config.yaml
model: "CTC audio transcriber"
dataset: "short read English sentences (LibriTTS-R)"
train_examples: 26041
gain_aug_db: 6
input: "waveform_16khz"
tokenizer: "char"
vocab_size: 32
arch: "tc_resnet"
norm: "batchnorm"
hidden_act: "relu6"
depths: [2, 5, 2]
kernel_size: 11
wave_channels: 128
wave_strides: [5, 2, 2, 2, 2, 2]
dropout: 0.1
widths: [192, 240, 288]
init: "lecun_normal"
residual_init: "zero_last"
optimizer: "soap"
beta2: 0.99
learning_rate: 0.0017
beta1: 0.9
shampoo_beta: 0.95
eps: 1e-08
precondition_frequency: 25
max_precond_dim: 512
merge_dims: false
one_sided: false
adamw_lr_other_params: 0.0011
max_steps: 4600
batch_size: 64
epochs: 11.3
lr_schedule: "cosine"
final_lr_fraction: 0
warmup_steps: 920
weight_decay: 0.3
adamw_weight_decay_other_params: 0
Rows from block 2, named by matrix and row number. Rows with one number belong to one channel. Each number is 128 + 24 x the weight over its row's rms, rounded and kept within 0 to 255. All counts start at 0. Numbers have three digits each. After the name is the row's rms in percent of the matrix's.
# convs0: first width-11 conv, stride 2 (model.blocks.2.convs.0.weight, 240x192x11), inputs 126-131, a 11 kernel for each
# convs1: second width-11 conv (model.blocks.2.convs.1.weight, 240x240x11, transposed), outputs 126-131, a 11 kernel for each
convs0.6 095:103103118139052134109120159159120141130137144150124122162124105142108135115149137116115151158162118137139154097112121119131143148153081125130131165150069132121144076110111135136121146125072085106144
convs0.7 116:124111138137105141192132146123111115086149159147133153124143130129128152116109108131131144147156120177165156093107128123141135117159080130138155179144120107120106113142126169141108087097137118119135
convs0.8 087:124093131081122140113131149129138119114151086133127124114119112136128130145164111131120143095102134141068098108134131119158133121110124144142140121128106150145133154116158110150102127138102101081145
convs0.9 099:104094161070174146136149124092165113125103103137144088122145134117130136130151145129109114124112124144114131126133136124149123115146153144120057167128135125158121126124119139129112157081111110114148
convs0.10 086:133119111183169101175123079142125118108117156096163076116152119146173159127146169083103115109125158151105170154120091113130126177173122149131110170091160108172119106091138146125099097085121137132189
convs0.11 101:094146127097116128162158081086140139138106123136119137135137129128124144122123139114129084126134157119141104104121121146102124145149101120131119140115133157163059139140168133165065090102130128146104
convs0.12 104:192152143120097088089122157132167176142155104104109077102120091165164102114092139131120194164143149125141128108109123120126098086140109137139136109070111108080120116117122093088082106188163135114116
convs0.13 106:086124144136167101160156119106067117114119138116154120167138094156142163159104126103118109159110118110179115109162129109152127171097133165133141105135164108150101150142155109138109122123126148106147
convs0.14 096:127176130124093156098130113139125181146152108145164130136126135115114124131138123149174149120135155136151124116126128157112141148112128131122153102115120129179121116116110145111131137148166132142101
convs0.15 090:132144144114130157093138066097140125160100152107105091143114104146137096155151144135129136108133094137147125162148110107130150145165151134114105092131141138174135131107087129098120112140138137091105
convs0.16 100:074138082146121114086145062134095141113151139109145149155139131140129138121114113118124137113118146134132116110113131127134095123119141127103124147133190135169133112117121147140157116127136121180129
convs0.17 111:117101186131089153162144113179124156097103106127153139104138133151084133145142121089141126137147120094114140117125154095101095109157134155086151098120121082113121143111138118120122081152120158125128
convs0.18 094:154063122163135141152121146084119127137124141143114105095114074148106133126152158127116125132146131205131128133146136125125118111128115120174068130075115102088112155088133162133155132075138117177139
convs0.19 094:190189165141137109128108104104092131148149138137134133182099125132124097102099131148143137149116111123147167141143126132147111138120095136109146138129125133182170121124141110099105150152142104124085
convs0.20 097:119118162143126110136105140072099109152136125085127120103127137146131134118122151127074134157115134107132155120129116096089131054141139169132101122098077102086064134125156097142119151129123104096094
convs0.21 085:129105156101156184072113113167074076149111159124110124160116145111121125149084124134139104141108145115086089125098135173159151152120134147142110126078151130140138094142082143108105090135143146097133
convs0.22 102:133133083156115146169122124130138123126128142142075145117091099147112141128122160146170147146103153113160128149131105143154120116136112174082118117109118113161161095136166159146089074107112103131162
convs0.23 093:136150078093122113163147120153114105138101103112140094128132102095123133121109129180114157126155111104084113094143116155157156111142097156155170104100115091124184141134086140105105105145127132180083
convs0.24 097:092136130125167134112152117115146137107126139176153091121140110152125129106087157158154130155122132169099137104121111111133116141124127111108143081135112104162118160100121126107134097149123111166120
convs0.25 095:098158145148109129124129123144138147100120157143078141162144136139112118107108094151116129133148157085128135138127084123156176106088142134128157093107123123135143111133128096101125132113092155173122
convs0.26 098:161148156137116140123117135130169157108139097100133099130131134157121112107145138145158163159116142087091120112074116083113088113116083100119101091099110102104121172159118118120117122126084125131115
convs0.27 107:119100118083068142125132110148144123134111096143106115131099137149138103108108123136114165147114167185119125108134136144129117098151155143121122164124132148116141108150096113155131178128112139150103
convs0.28 099:116126132156111104176100082098140172101135132072173132191130127139110153129125161173095137124128113103133128141150115134102101130143134157093174105080111081089141110096145107140122115114157143121107
convs0.29 113:144101112148103113132097132156127087177113108143113123147130155079128119115123129150119137098145100123131144129101103185139133112144106085094120117150143110132150121122099135128125106127177118124122
convs0.30 096:137165109170094152129122119131084115087096117128149121099139136120105138157156116118121122115123151141107116111092170111144141167136130091169066178152115152118119155143131115159142144119072136130163
convs0.31 099:145104121166160125166154132104141122149128138140125107111110117121162151116135091107111142149134160124132139135159143169154102074122113108107084153113161137172171149171133145142163139135129157082143
convs0.32 101:135150125143176124085103132100125168125100122133098138117112125119141141115130170141120112103106096147153180153143132142133144127157148146085087066095086149153136131121102092140130156111141098113121
convs0.33 108:140157117175111149126117142138137129113143116128086169127145139166114135101127154135105135081133098152109122105084058101122093158094117128139105116115131145129089113132075132143130152137103107107143
convs0.34 110:116121154122171160159148101146129178132119128109111103167162147086127177148153100141133125148136149092117085118146089184120123117132131156108138113119107093144129154127171119147101111123110105129145
convs0.35 098:145132141159134195129114136098155161156107115148124140116082094143098138135173124144115091112115111111122135128158144103110127108139159120119071114139156143150109078104093149114149132129110107070141
convs0.36 110:152145106123148117151070148144124130116133139139090072143117125115181134104055118117156151128125119123166164145123120091137105124119107152141166114106153114086100157102133114076129111116105071174119
convs0.37 087:121153118114161114147133127181104151122104125107106104129154173151116138136100127173150139096132115117110116131175109111186129100091096099167083136131148135185092124128132109114150126121146100093101
convs0.38 108:163130117138114098114113168102104140115140165120102130098124166114122149112110151158136141104119120114142160125109131118119140124094135094151145194124104095112151102173157106129129113146171147135164
convs0.39 098:162129104158146145168118154130136093123108117136130129088106114163162109136123118135145128145128118135115137121134122166108121123149151152143118143083107064074135121107144124143135115123131143096181
convs0.40 117:106154111100096146164100120120159126150134135081117135128126125122114154148115111133095113102127165123122143095138092124168141184114128170156085159142131102129126133082134209169136121115128113106132
convs0.41 103:122128101116125162145106130122135122157130117138120161116111145111147135111130096144092173141136135131156141129124140116152119168146162116127127090162129127153153120103106173099123121100100150094122
convs0.42 104:149110127153126179150130126136138113130102143156138132118146082149110107117115156159176134142161135104121146137163128127125140123138189133112092120139120135116132086158139131096137092169134128153111
convs0.43 106:103144141154166146111129143117159124135091125141126073125137124124145152147118132135142146104116118140115100140142127122100132139094137109085135108132117125111104172103124148156133077110082143086124
convs0.44 101:112104086173114138112105091113136153139084116093121140142161126159086125098128136119139155124151156122132135141118121105129132122142116107126139092137090105157122129162140104214139170138131165076149
convs0.45 093:103095155132139156080132099123159125130129106140143150114159147119107119124138123128121101158169167115131183150138115151155110155098119093135086081119117131116099133087129134129145149107121074147121
convs0.46 111:158084109140153090162122106138137094128124140064122119118108100125130130104102116153130135130098051104133130112126143162099137129143136150087134097124140124160155141100155100102124109142146136109063
convs0.47 096:147068145135123148127127136111159112107092126125153102131138140127147145134077139104131150148118136127114141112140127144156145155157110173130132164114178136121122181138105172150137118138173108143127
convs0.48 088:158093163066131110137122141120133149127135114141107096111105130130121139120106103084145130138105128125147122159120130114151122134117154116165167082115160124153076118139113151137169121110115119125120
convs0.49 104:134151132162094147107125073133152110126111111091146114141185131110116117128157128057103163140157155136148107116097150116152090153099123132140121088107121144156142092125093104139121160131125138087132
convs0.50 098:116172117174108136082114104161110114111134104103150107111131099129153135148133105154108124167154140099130130127144146164114157140124136136116074100145127105115132104082137142138115113094116117154122
convs0.51 095:123117121116078124119138165110133131139143096069144113094114086107123141144138113144132087131106159135100113136088088120105108151102090138112166133134183152132111158149111142114112177110206132139118
convs0.52 098:132118094157109119125127120135138132110121156137118103109074138116115161149182141152099127128123153111160120113105137142120114121127110112124145167134141103114125105149171114126119126108173083116090
convs0.53 101:087141115135161050167123136125129122094084142153141165174129150183115139123078134099103070089109103153128120119130117132095097106146136112182117087099142136127114110128114117110152148151111145095127
convs0.54 096:122137145111141112114129187128142119135140124123133145081123099117144166165126133115117112113120160189136123176124142152140132119104109117147169119092104129106119151145122150106119105148143118137158
convs0.55 095:170110150126118095093132147105119155158131111154129122144117126158150125140113087114145135116132132125093122112134116105117124140095147108146124087134128070062079118123106145087164159137118139070123
convs0.56 099:135148101124092133105176126102124167145140144124133136126127154140116116153118121133116114151147122179146147126120141126131123129098109100112125191084151072123132130150099144079094142174086115121126
convs0.57 105:136098108073159123152114143123087096093105125131148180113169099111104122102150136140158134128107155111114155160146116112155102114123146142109148115098109131141110135127123125109131128099041096082069
convs0.58 097:083104126178148138128094153109071111151110148143179124136122143135148130099129134145134112106126147132128119115120132129124155144171106129071133139149140120090111136112121132167133142116126148140177
convs0.59 098:185137056104141133157098119143148147078135132144188105114142153091125144129120169094128140106139127132129138081131123147120128105135129170169143167117109093148126124152146130142110099107112104129115
convs0.60 107:132149112116168151190190124198145147105131110118152079143129121141128140129141145180136139110139145090111107136134106125117129092101055171148107146143125131135054119136109146114120140094122121115141
convs0.61 093:131123132147106123104135131143117122139150142106139122121125095142139156121119101076115111184120098161154165115122137097108098099108186117061133162156143131166115117167161113116110134131136145097127
convs0.62 103:172082127152080121102155086115154111146090130139071175128145107112188124086095125130135146146129138107150100130103125130116139120153130133167117142134115123134132119139106112140139129134109116159141
convs0.63 101:105130091115105131131096149134135122109098151125138125099109112087118116076101131102135148146159114101124115134118146111176174130101131134151150125116117103137115139103107114145103179130184136133134
convs0.64 114:087107103147126100120132162136114136177137078111105156162078104108076148147138158162138096126118132140094130133112112135113141128123100122113125144082162185089107135112184150124114100117118092110111
convs0.65 101:120091124125139100105118154096129097136116154118144125135131127144119100115134152105116146123099126143141159139177152134119127128148135123130154131113108124107126120112133113112122117099102145091107
convs0.66 103:115142101167104104109128131102105132115093129138121128122088106177103110098127162106105142178129156117156152144128109095148113153123135123150142132132128115146142138150124119153117126138101127147137
convs0.67 110:160104129099162102124090113063149125095133122097161100137139120119115135134164091141139104112122116084098151124127173150133133169101101157096076143112161095123126085096161093126108105137129141089120
convs0.68 107:114127149123146115118121128141106139124135124111101167132114110159087102122130099153138109137148155137125173134156164129162159095122119173128134115106096143093104121168076121118064122163145137094182
convs0.69 099:125119133154139161131143091142097110123162163090128114138143145160129140096182120108107109119081138121101127102116122114139159123106149104114146148109122107096126083166125125113145124121119138127129
convs0.70 097:143101130124134123133097130125169135119093120118147098106089151127138085131123115117094125125147113140142121178170103164161158117129100130149140089111144145149132141125121088102150172143134101114143
convs0.71 099:132147162103126101176102173106124126127098135165177119165101095136131121089120132126121097108130122148151147127134130123108121108095138126166124145102131093131158104101086133115134125133096087091169
convs0.72 101:095093147080136160145120159122144120150138134124133132129124170095119119083096139125134175141139140137064111130118141076099102130083136126178172095086125162146169092152107102089095141135100139126113
convs0.73 099:118145129097121122171112103139178120152108120097095092115104132120139119115132120100139102114140137114162125163139153131109121149071119136100130126144105112133106129117144117138105127106128082123177
convs0.74 088:138068145145089130125152112121102116145118112160159119143152146142098144145158131135158108123126132171167157134125142116179164155152159099109135152175152201131076153105128154128078092144135164134130
convs0.75 098:154140122093184120130081168135129156162134133123130138132145097194129136110113135102075089104156095144131152115171103125097113147077165112128117101089078109145113137136117114099110127118112123137113
convs0.76 111:116135117133109118116121161132127145104135148140100087148131162108139148157131162112131139135120150108131118129096127159153090146133149097167121106161143154172159102127156157126112115044113157142158
convs0.77 111:137137104156127158151115133140080126132143097154175099151125100143113109159135160154126112143144145143098142151138140137117132119112143124174110171180125146101135076142147105108105125148131108108118
convs0.78 097:139166172104099107146127157082170103101114118109141107122119122139109132158146139110145150140133102128115125115105136113153112139123101111147107097172116136089090130123093087125112120141081146108127
convs0.79 091:156157129128190153184129157118126117121148130121095139127124143146170154114124125156156160148084129124147084167118153132117156114110144112093125123092115105088143121180105132098118115112147128103107
convs0.80 100:127140149171136112184085170130116107106162152125108122131150094136139159150148146161120133096111102102138124111105109093150107139160144166122126128098105134096131148132108177154145140125132133117158
convs0.81 107:146149139104128117061137133125134133106116125143078170099149157110116111112116119137152151138138146125151143169129148116118130139097113124141134147114118123150120151121144106118127125114158117103136
convs0.82 108:113081116125136119143125136194110108155120131120101174100110112158131132147141144114115148092125117126123089200131103151163161139134095131163088151143081133147125116119128157129162128131154120141131
convs0.83 103:122140185155127166124146127149089106127109138112110145099104143122115124108119143115124121097115157121119114141119145128114140113119132090148089132137063101098097113139139124109155113131131112126105
convs0.84 096:138092153138120111146173137180111146156142161113138119125142134152120081121131115118117188109159123135104134165115161139162096145142080133107086199107141069117095161132102082129117168118139105113091
convs0.85 114:130100124162149100139142124067101115116136130150169126114128124146102145152164135125109131166134153107137118128155169144153150141099171141105117077132172079103081147107141153167095081105115139121132
convs0.86 099:157105169149151123070119139034196117141094119089092173106146143122112115132159135113103134115147135157107117140123079098104129135148153117143118141098174133085138131139075100150166115172109127140096
convs0.87 089:106115116133121149156113121096184132123119145146137095127107145119148137145153151108141103144158145140191158150118137145156129152123084180141124111107154173171139162090142130143102142078130156143115
convs0.88 095:115100111133118144127146186127131120143125115107105124175096129126086086142106137119125145106103120116107124120107108110142185148219165118161079162090104126122107130123078106110149151126139105101101
convs0.89 099:121133131113149142166125139132131102128122122143116130149151127104144143118091135101135112121174186142130124120150110130127155130177127126152115080157118174137145153091145078124116155115122180125126
convs0.90 098:110185127142107184123187142125120120153131118109149145135169153111162117108140126114123119100101099138109140171158175132143133105100157135127142146120136115121155112157115094132116148103145114136138
convs0.91 104:131149136110128133140139142116145124149115129097122113159160138154133149171159135147153114113123127131089112134164173106118139164129134124144107147111134115099138130111168111121141128118116062111149
convs0.92 093:111103115177134127146163120152202149115134128119087144121137106134138125095161126133129172130130133138147145109143153108105118076119143132074161135084040128083084108164099114135130109130119143142129
convs0.93 105:090126173145166146126132124116156123123112152126121131143116103113122109151130146115117152130122105132097104104103136119146141133090138148148094146097164119116104133160118117116117127124094100143111
convs0.94 098:115040138113131164105176141094125116137145122136148121172152087141131110134173134140132146079121121120131135136096144132119137150136120165133123120090122143149124123177129116137133094095106131114119
convs0.95 105:116138122155157116181130116163137122134165159109131093113152098153120091123140110090100115105128118118133162154143131139150132162119112138097086114065141135144087148146102164120121140119112130110119
convs0.96 100:116157123160069136110080141079118168129118139121133126132120112129109097089132122121167176123116081163120126125129112139126136115101154146120113151096160109120129093107148115177119159122111112116150
convs0.97 103:090132106147130164090188128137147160133121134140104107139081123139135164161155111104134151125148089103137108134109144122105154125135115136126090125110161157112146107096123179105112116163150101090098
convs0.98 096:109130127112137116108105111122095127103119157139149108130119102117132119128120102105120116131139134119134071139166122128131158135109100145071155187129087119118125113105135146104124122104105110127135
convs1.6 097:153144109126152147117119158134176122168131098149172109155180109117092102133113124109149128158145125114135084161126139139142130175144135139119149112112128146128115130131160159111136109132122126103135
convs1.7 111:134135134095139163116159172113137096163129154120153119167179098145130115100089133130156128123130049090148131117128138132124095139115130098159082153134105115159126121146123099123124153115099116095110
convs1.8 095:135090150122122127137106140134105109170087101140143081098094118127100116116132153098159147182141150097114122145151131145156149132118104095084119136154148158109118136162109110135136144179160134123145
convs1.9 096:134143126157174131108118130121144131151116079123125131086145132112138134134149122099127095112162130154136149123129122132077091123157129122163146134144094115106118133103165156149185139127148147123101
convs1.10 097:120133117131108135179133148151160108161119091101085118207155122149186149151140165109132104145139086127149111135119136137137101101117162122150112102103125121100105109101138114096132131114156139109143
convs1.11 103:112130124104115121128135113111138111114109130149151123148189087136129134164109130147131081111163135122130136170117143135125126127134112125116110114147150088110156139107151110141133090109077126092127
convs1.12 104:132096106115112089152135121144115095169110117123119174089086150109113141137128102118084136153130136134132115096088131165096120104123136105098144155140103088107137173165163135158124104121114108097070
convs1.13 103:102161136094149104116129125116138125102166093150123110148125092099152114163158111109128119095116190097178177102194135119147104112157104150115108133137191171132125167110126108107150112094117114132144
convs1.14 098:096084123112117150142153110173120124163134150118139143139120123134154142151136133120101131121107130130126150133150131070144119148145103123143169123166156123111151090136123144143135142151148145158183
convs1.15 098:118096097125109103112119106107142138121145145079169141161113118135143158119129168100109125120173143128101142175153095062027115131109156147161148131134120117109146135121117122119108120129087182135138
convs1.16 098:127129123135114165141106120098154126167114062164130160147176071171114138161142106132085096118102155144148157123134097097104125111110133145163177139174107136120102156133126143113169126121098112155161
convs1.17 107:076123106143140121128149103084156125169113120128179091091111113162124160115169139111118151145133135089154127164102109100110126122126106148155096117112156139109102162104154132119126183094124119120080
convs1.18 098:132154155132165136169122132156118097145145094146117127131177138129122084109083135120126156150142135139062144133153171099129107093080107115152137120113082133126120111123155123128127115136157121130154
convs1.19 093:143120137127123123129081165113080100131057120170101090090082131143158130105135146129144097155138123160104157150111140143157123129110143125085123137180153164098144199142107123160116107155127155144143
convs1.20 101:140128127148092112140124131084095119160153124074103118118092132138106092131180136108148114126129122076140135131130132125121102177169128172122109131136126111155160129102121129139123154148123178147165
convs1.21 096:119119136130114132091111123114139128137053164116154105095139120126138169171126164168140129148114125117091160142125112120151128115158181160128121109111115108143123116114119108131102148178152143145141
convs1.22 102:124122126116132168117150130099133164174101168122119141124147111152153133121140157138124104093118124159141118110162114111097089115069179099143091131118160110152130103091095182139121099133103126125150
convs1.23 097:104115140158074075119140130148082096145164087108147101116139133178158132108092135098161119098060135145140103114104131128130156115173175131162104142146119093111123114123150134097126122098144151179164
convs1.24 098:134117136166118091174142164133115126132121116144102102133118168143149092100128101164135138130130098066098116136105128179161130121126148141143158120075101133108148138167117129153137082148157115138157
convs1.25 099:124109150134110118123124122120125137109112165134165158121121118119165125117102135159113108089133132126127153115127107118127146151125132161138151130093077099135110118143110116136115174130092166071109
convs1.26 100:128150140108151143152109127113086130128159119146115161140151174178165174149092091110125140115119178146113146119113119101116073151152145098122123135185136071105147170120081099149106117144123059120126
convs1.27 100:131140121111172097132160152141113123115129071132128125139153104159128070056103079151094112137122131132155093135104124152193095133121096146125144141101109166163133151150137127100125145121129114135167
convs1.28 105:124124098130164149144071144127163118060152116125127103112163129161114129110147100113142154123129181096091130144137115139114057133104155115148101139101124114172159113134110102121096120128090083126114
convs1.29 100:137094156109141140156114117134152115133135164140168089154141119176134120130100166111161126112131170088106182115168127120110159152106134147116109156122136105118150119120086135150099152139121124119121
convs1.30 095:129156132107140182139112118158094151144109149122068209207112103138121093123129077107141103161093113094114172161120115119171171174129155089127127130162146108156153179117153189107162113091135124121133
convs1.31 099:151125142138123107099091105102092136137095112128090049150104141125112097116105139173151102147086150097072121126160140131118134100157165136131146146154148126107135161176118144121145128072111130155147
convs1.32 103:133162131100135129098178111090114102147146131133141087113131122129132122099134163140126113112120132129114159142140143106112104110135119153140165118113090169093124128082154164123101140093164127131164
convs1.33 100:120128214157122112118098124131158138124086122122104134136107168151179142154196138117147109107144129178129138126146133147122134152132102124161111151126103105128095095130153140139178155084141151091060
convs1.34 107:166118139132132128158149118110130149085090142144058145095176127148158093113123123143093090147134107137112147172115058096139131133100100109128165140118141152135174129139114122064104095116125138167110
convs1.35 096:144114177094141159085142080137141146108185131093144146097149171132124149084117117118146098158166137132130169123081128129153176132085144142117124149123204142166171152137153098161118103145126169111141
convs1.36 107:128092137142125130149132105113110125152106160108106123087160097126120163123088136087149181073165136100139103117123101171166132168153155144100123178152126134121176110113113193075102160145117152109128
convs1.37 095:104147144168127136142130133164094137128126133114106101131094140080086110148138119174106146100125113118093144131115124191154135132097149124093130127135114144129170157102128117125127118157116131201097
convs1.38 105:134123126146117144122122139152125082145116145147088128126114149141146117112128164121185106144142176126114102132143080138143122072123109113105122116133126133071149112153146116125152144113123182130099
convs1.39 102:118119135168157116147102125083097157142127052088158128085177113085129112160171129144097119108157154104117116127142141145132184123097149138136131132107126165149102134150153149122114117163115140122106
convs1.40 108:164092133165105153128141112135133147094163116090144103183147136095131152116123146135096127108114128163128125141105122114114126135114160105175131111111095134110133111099082068100084094114116169142118
convs1.41 101:125133116129115109147112115167147155125124122127123101164121135139131124088134134138189152127122124124156139169147140121099095134111133147161137121158108147154154116087127103152083129176102107154109
convs1.42 103:127112182140171152140147121149146121170148112205144175122083147161144129102133132161094171134153119103166120120129100122135120152151124132124114124086129132169100142127155103140131093174127103137136
convs1.43 101:115126109140153152135097164127099116132096095096105165077112171150128100077117155118136141113188161091147145131118181155147106145139131130129134170141124109108133125117118161107134128119137141148115
convs1.44 101:110185106136106122132138142094146149119131118139137148146140072121130136133091106144126151121140094125145127124124121126077136163143126103115115132112146142142149121147157166111139095137133131134127
convs1.45 099:136118125120090159153125112138161123124184142074081153124179076117133119154116168107117130086154178124144152132100146150170130157118117126083129112147130149158082069117129095143154131100136122087148
convs1.46 099:141113125152163120158153135147101108176130060136153083125107101143133135141134156159112124167101116141128147145145117134126135111117165153167110136126172132129117091144136147148117145132118152105146
convs1.47 094:155116132132109082091085121154110112134095123161101109114148127099146153099139159137108125121147112123097125138121143120112079123128119143144139147116138101086126159135154121145144125148136142095100
convs1.48 094:149136149178100111142118149098160092145142130154187049134136158105126075100145169113150086088102123145140105134131133163148148143137125101125110140122143139154146147135150090159137135110104141156119
convs1.49 101:131133136167160119135111120151139086154127110139077089085163122125132116124145167162091096112067105160105151110131136072110054124112143128104125115157097098078072118098125133158135152109125133132111
convs1.50 101:165126147127127125109121127115110147122122162089088111154152123148145130126152142117126164144152141202196150101131119173169139121184151151147123127112141143095104174151087131141115094133148076136159
convs1.51 103:119116116107166127127140146157136167102175149083083109122093132164110113106103087141117134133152118114105148131155147129139162132133127136111154163138090130106110113130118176116119118117129128158160
convs1.52 106:147094135156136090130095144160143128122109152142080130130114095148151161092134190128125142128138130092103172152141073117148142111142117158099176122136124105096141144129136152113118087130173127113114
convs1.53 096:099135144158133147166141141109049126098124128116217149159136069107181147159158143113177121121133138140089128153124200143148125148108129107156112169082101099123133123115074160085152107124138063169103
convs1.54 099:126130124116101163111122143093095132069153123143135126148103114141144103109163142100182154107122113156085088108106111130111116118144111101125157189109186104114087103129158113125121155099122119086118
convs1.55 098:146128155170127121132127091106108130106097118124118056143110226205145138160176147119137089082129177090152123145146143147142138166067107110137129174159111151129167130143081136188122128149131133112138
convs1.56 100:098163144102118125136112160126095112108121145137106095103151148122134160194142115098127114196158172124107114099080098070093116125126142164190167126141116136120116127152086114124113146100165096146109
convs1.57 100:108103121155107122074136115148160086142166125085127134116113103153098099134108125151145076117107086146076109074137114113151085115101109122150096130150094146146107140119153108149140074120122112143167
convs1.58 097:108132121111132089096114078086139143125165158104136092124091123138142112145151170140136157139142141105143136144140143124123140103125125132140119184118144108116154156142126164121122119155098121099129
convs1.59 104:129161145128128106120152180112159122106156129157066112157111080165159124148122097146140130119129147146136128131102155141148157137102114119111119103134119134151131177109158099142159152160147087100164
convs1.60 102:137109114093130153127140123095174131124101147143141125142074120103148157117146114152138167145151111107160102133133110105165150135095126149123178194114112125099116134089118129138126113140111103126090
convs1.61 098:119174167124118145092149130114127147101127113148087132112131141106111110108136088111101116115126142144130118127157154150121103162123138092148110132088130135099124111151157089139142109092129127160126
convs1.62 101:145090143120144123106130098179128166111126173117153059124113134122163130144129131079143130156129165156126138143118145119171105108182109146103130097156142159123144103167126172105126115166143205136089
convs1.63 102:078135138143128100103115161093134133159160103122112123117127145156128116137156116142165124168142143115103135116135125116121128115155089138126107171117136118102091135106104123105152118197121123084148
convs1.64 107:169091173141150126124090116139138167152052152156133113110118161107113145149146112176128138108108077128161134122097124151122068094158122134082176098170150108084129113119163108149089075129121094077102
convs1.65 096:124138129139154133144168166152157104163143129161131128144079130123138103140134070132089138090119135097079145143115117118155160127134118128110099096155172130136139181134135149155123097165153150157105
convs1.66 100:134114070146108110108152121120100146113090101137148082120106105128121122125119077129133171153159128112141134114135094144137127119151128178102102155142166100093120133129111123097114116117096112156120
convs1.67 108:139101125107200114128118096122118214183119156164144177086157114174125144105150113121176082137150113111130129096118110146093125090139111133124127128102118110062117119143124081145151085155109108096160
convs1.68 106:123166145118089143104112151128148114127200117097123121149140111142122186148169155124099098075103098111143149119087131098128133100131115108141155132146117102129139107069144135142120145159134093120114
convs1.69 103:127149121117133113131062131123133174169155097114097068124112119070104145096147129117117148069135115099090132137156141120095170142110180167144105129139135089124052140114135152130110155123093081110052
convs1.70 098:118113129137116142129105114156132115149127099122091123103070139091163150101137137117133140120146134102137141111135171150131144126093131133144089143118122145140158133115125110110126122099119094133126
convs1.71 100:138142136115085082149182136124112050100107135141141158134138089169129138141141119123134111129126104173153147132126130123127130103100169162118162131103128119132104127185109093130186107124162121164159
convs1.72 096:136135148156150115121120128104101158155146144106145106094134094123132125156125130142140122106104154139143122045110117129118117120100098148133121145115142118147145157091135134106121136117109148096150
convs1.73 096:174126102135145152138143141145148126089164118187158121132132172145116095126181100194160138139131138086119163146152127123143087144134139111101125095150119163142121098128145118152119155103137135145148
convs1.74 092:103096108108107147111115129128180124167077096139119171082124087111138159127130138125099122137144146145080113120120158107110187135131110100122132148082108093129151102149097135080075071170108119146121
convs1.75 098:112130126134147110132133128148133145077119191040150137125140072117131156148123153141128133126122158127129130120082116138136091134124143116120130109126201132151110117156111144090120149154105081109101
convs1.76 112:137170120165088167117141114149139106115156114099116079094113138100149162120116155155138117133129158158125140112123096150121126166166131136145116101175113078179103160137128174141136155085076083083125
convs1.77 102:164115113120122124113136112135141171114096156115148142082131128096119126139086116110124118163130136164109171148132114131133133107117166125121126115168104085106115117109145086145102107138186133087129
convs1.78 099:125102103133145127071153153130120140164142141138181084095169147107093137121134166117146158137139116147159115132148120113115169122103140116145165116173137167114108131133139161124108105114155136117088
convs1.79 098:111099122162193144094090149183146153156130117130148087096112131128138129135163110108115125098139111122148098127049093147113113147075159121129097108140094123130091121059131116139122174098090118173099
convs1.80 103:112136137141132138145181162149152139085114148111097118114065155179142155100141122106137119123132094162139099150118163119177162059152124124150134130111101122112155161153110107170113108099146125128117
convs1.81 105:163139134147113097145170112126184118113131124147119165096127124108066156121094114101160168123131157144100157110090131150115109136125107118155110134106140154119124103144129136153139087126103137123133
convs1.82 100:133151138172149139134093119176090126131169135140106115155081085168155085110097097113144120141126126110078127149098100157113101112130154153144135138150097123149128122155162174144113153128102136157146
convs1.83 100:134095132171129139145160100128136140149103154129115164213102146154122116107115081096135139141136123144146104122119138174173092135145143092121136108118137149160116135142120124199151144141113110137102
convs1.84 096:115127125141120126104106113123141121114102195158126111121128137181138173145144148186148152124121116135120132158130146110122145150142123131119124142120153135122085112122086167106137133156177106087124
convs1.85 109:124125125139152129085160142145104153127156079111126145171088131132118129117121159143183111122093116149077130157117128124118117157145134110096142170139157153137110103111150112140168122122122120128162
convs1.86 107:150122122107099103137143139153147190114134187130147112138082166133095128121148135127107123152143126073096102135145115107114139138104122118153151138135120096152138114160106134124097110155133094135117
convs1.87 098:108115143112097124111160124124144100164136109150112119128187139130167126141072137116133111110150144119155160123142132137155139144142150090120081136154205116160135104158119125120116113100139122155142
convs1.88 093:130114165135110090125092137106131163148113106035135162160056114168105142104126127153086137101107069113104126185144141125142124119152110096160142099112109093101150153163181106142126126138134136145139
convs1.89 102:167132123118106108120135154115090149090133140139150110127125133100131154171140131141140118117080169139103108134131126114106148140115120120108092115128117126129134109105092112082113167148146157122111
convs1.90 100:144135098054138093116139085153079122124130060143150137135139097158133129150181103149152144120138094107098115132119163182147135151151118117137128133121129164135110138140137097101093111129130119110133
convs1.91 105:153144122131126172110101124101162144112140168089081139115123149067097140120116076150107112155154124129121132120102110157161128154143115109147141146181152143105151104098140193095080121146149088121144
convs1.92 100:137153145119105103125084083131124163163134158155097138114093153136141118126123099170119142096115126122124066122127120122124087171122119133156114107111121159122161108129138165135118131121148128138167
convs1.93 103:098137146105144135138128131100114154116132123124134146141149103157101105099121152115136100114128130116131116106135149143127129096113125116094136102127121146092140134158151129100111123142163134151140
convs1.94 101:096134116147108139132104088096147154100107168166136104087138148117067083136176135168117124138092119142123109137127160154124111105109164123142124143143108106113103136088152163121144156127122135141143
convs1.95 102:109116127129174106083132118128119166108119127092136108153115101119150088111090140092143135153142129061118141174144110132136123113149165132152106094103117137110138132177143108125124181141092172123079
convs1.96 100:117101164128121135114162075147199188092152162140132100119138161134142107135081101119150130137151164140160125135145128128139152100149111112111120111105141114145119097073122144169158151159135133103052
convs1.97 102:140149112110151135142086099105122107142086183109088176111110120111135147118151159136126127132175145157108144146144130131116178160158122139108080126151101134134138124093170085133146129142115094125098
convs1.98 098:133135155145117108144099096153109140155116149153104172091119160087097082134144152132105085111098140154098175127122122116076107111128139143139127119130112149154123097107125115106164121105129100153149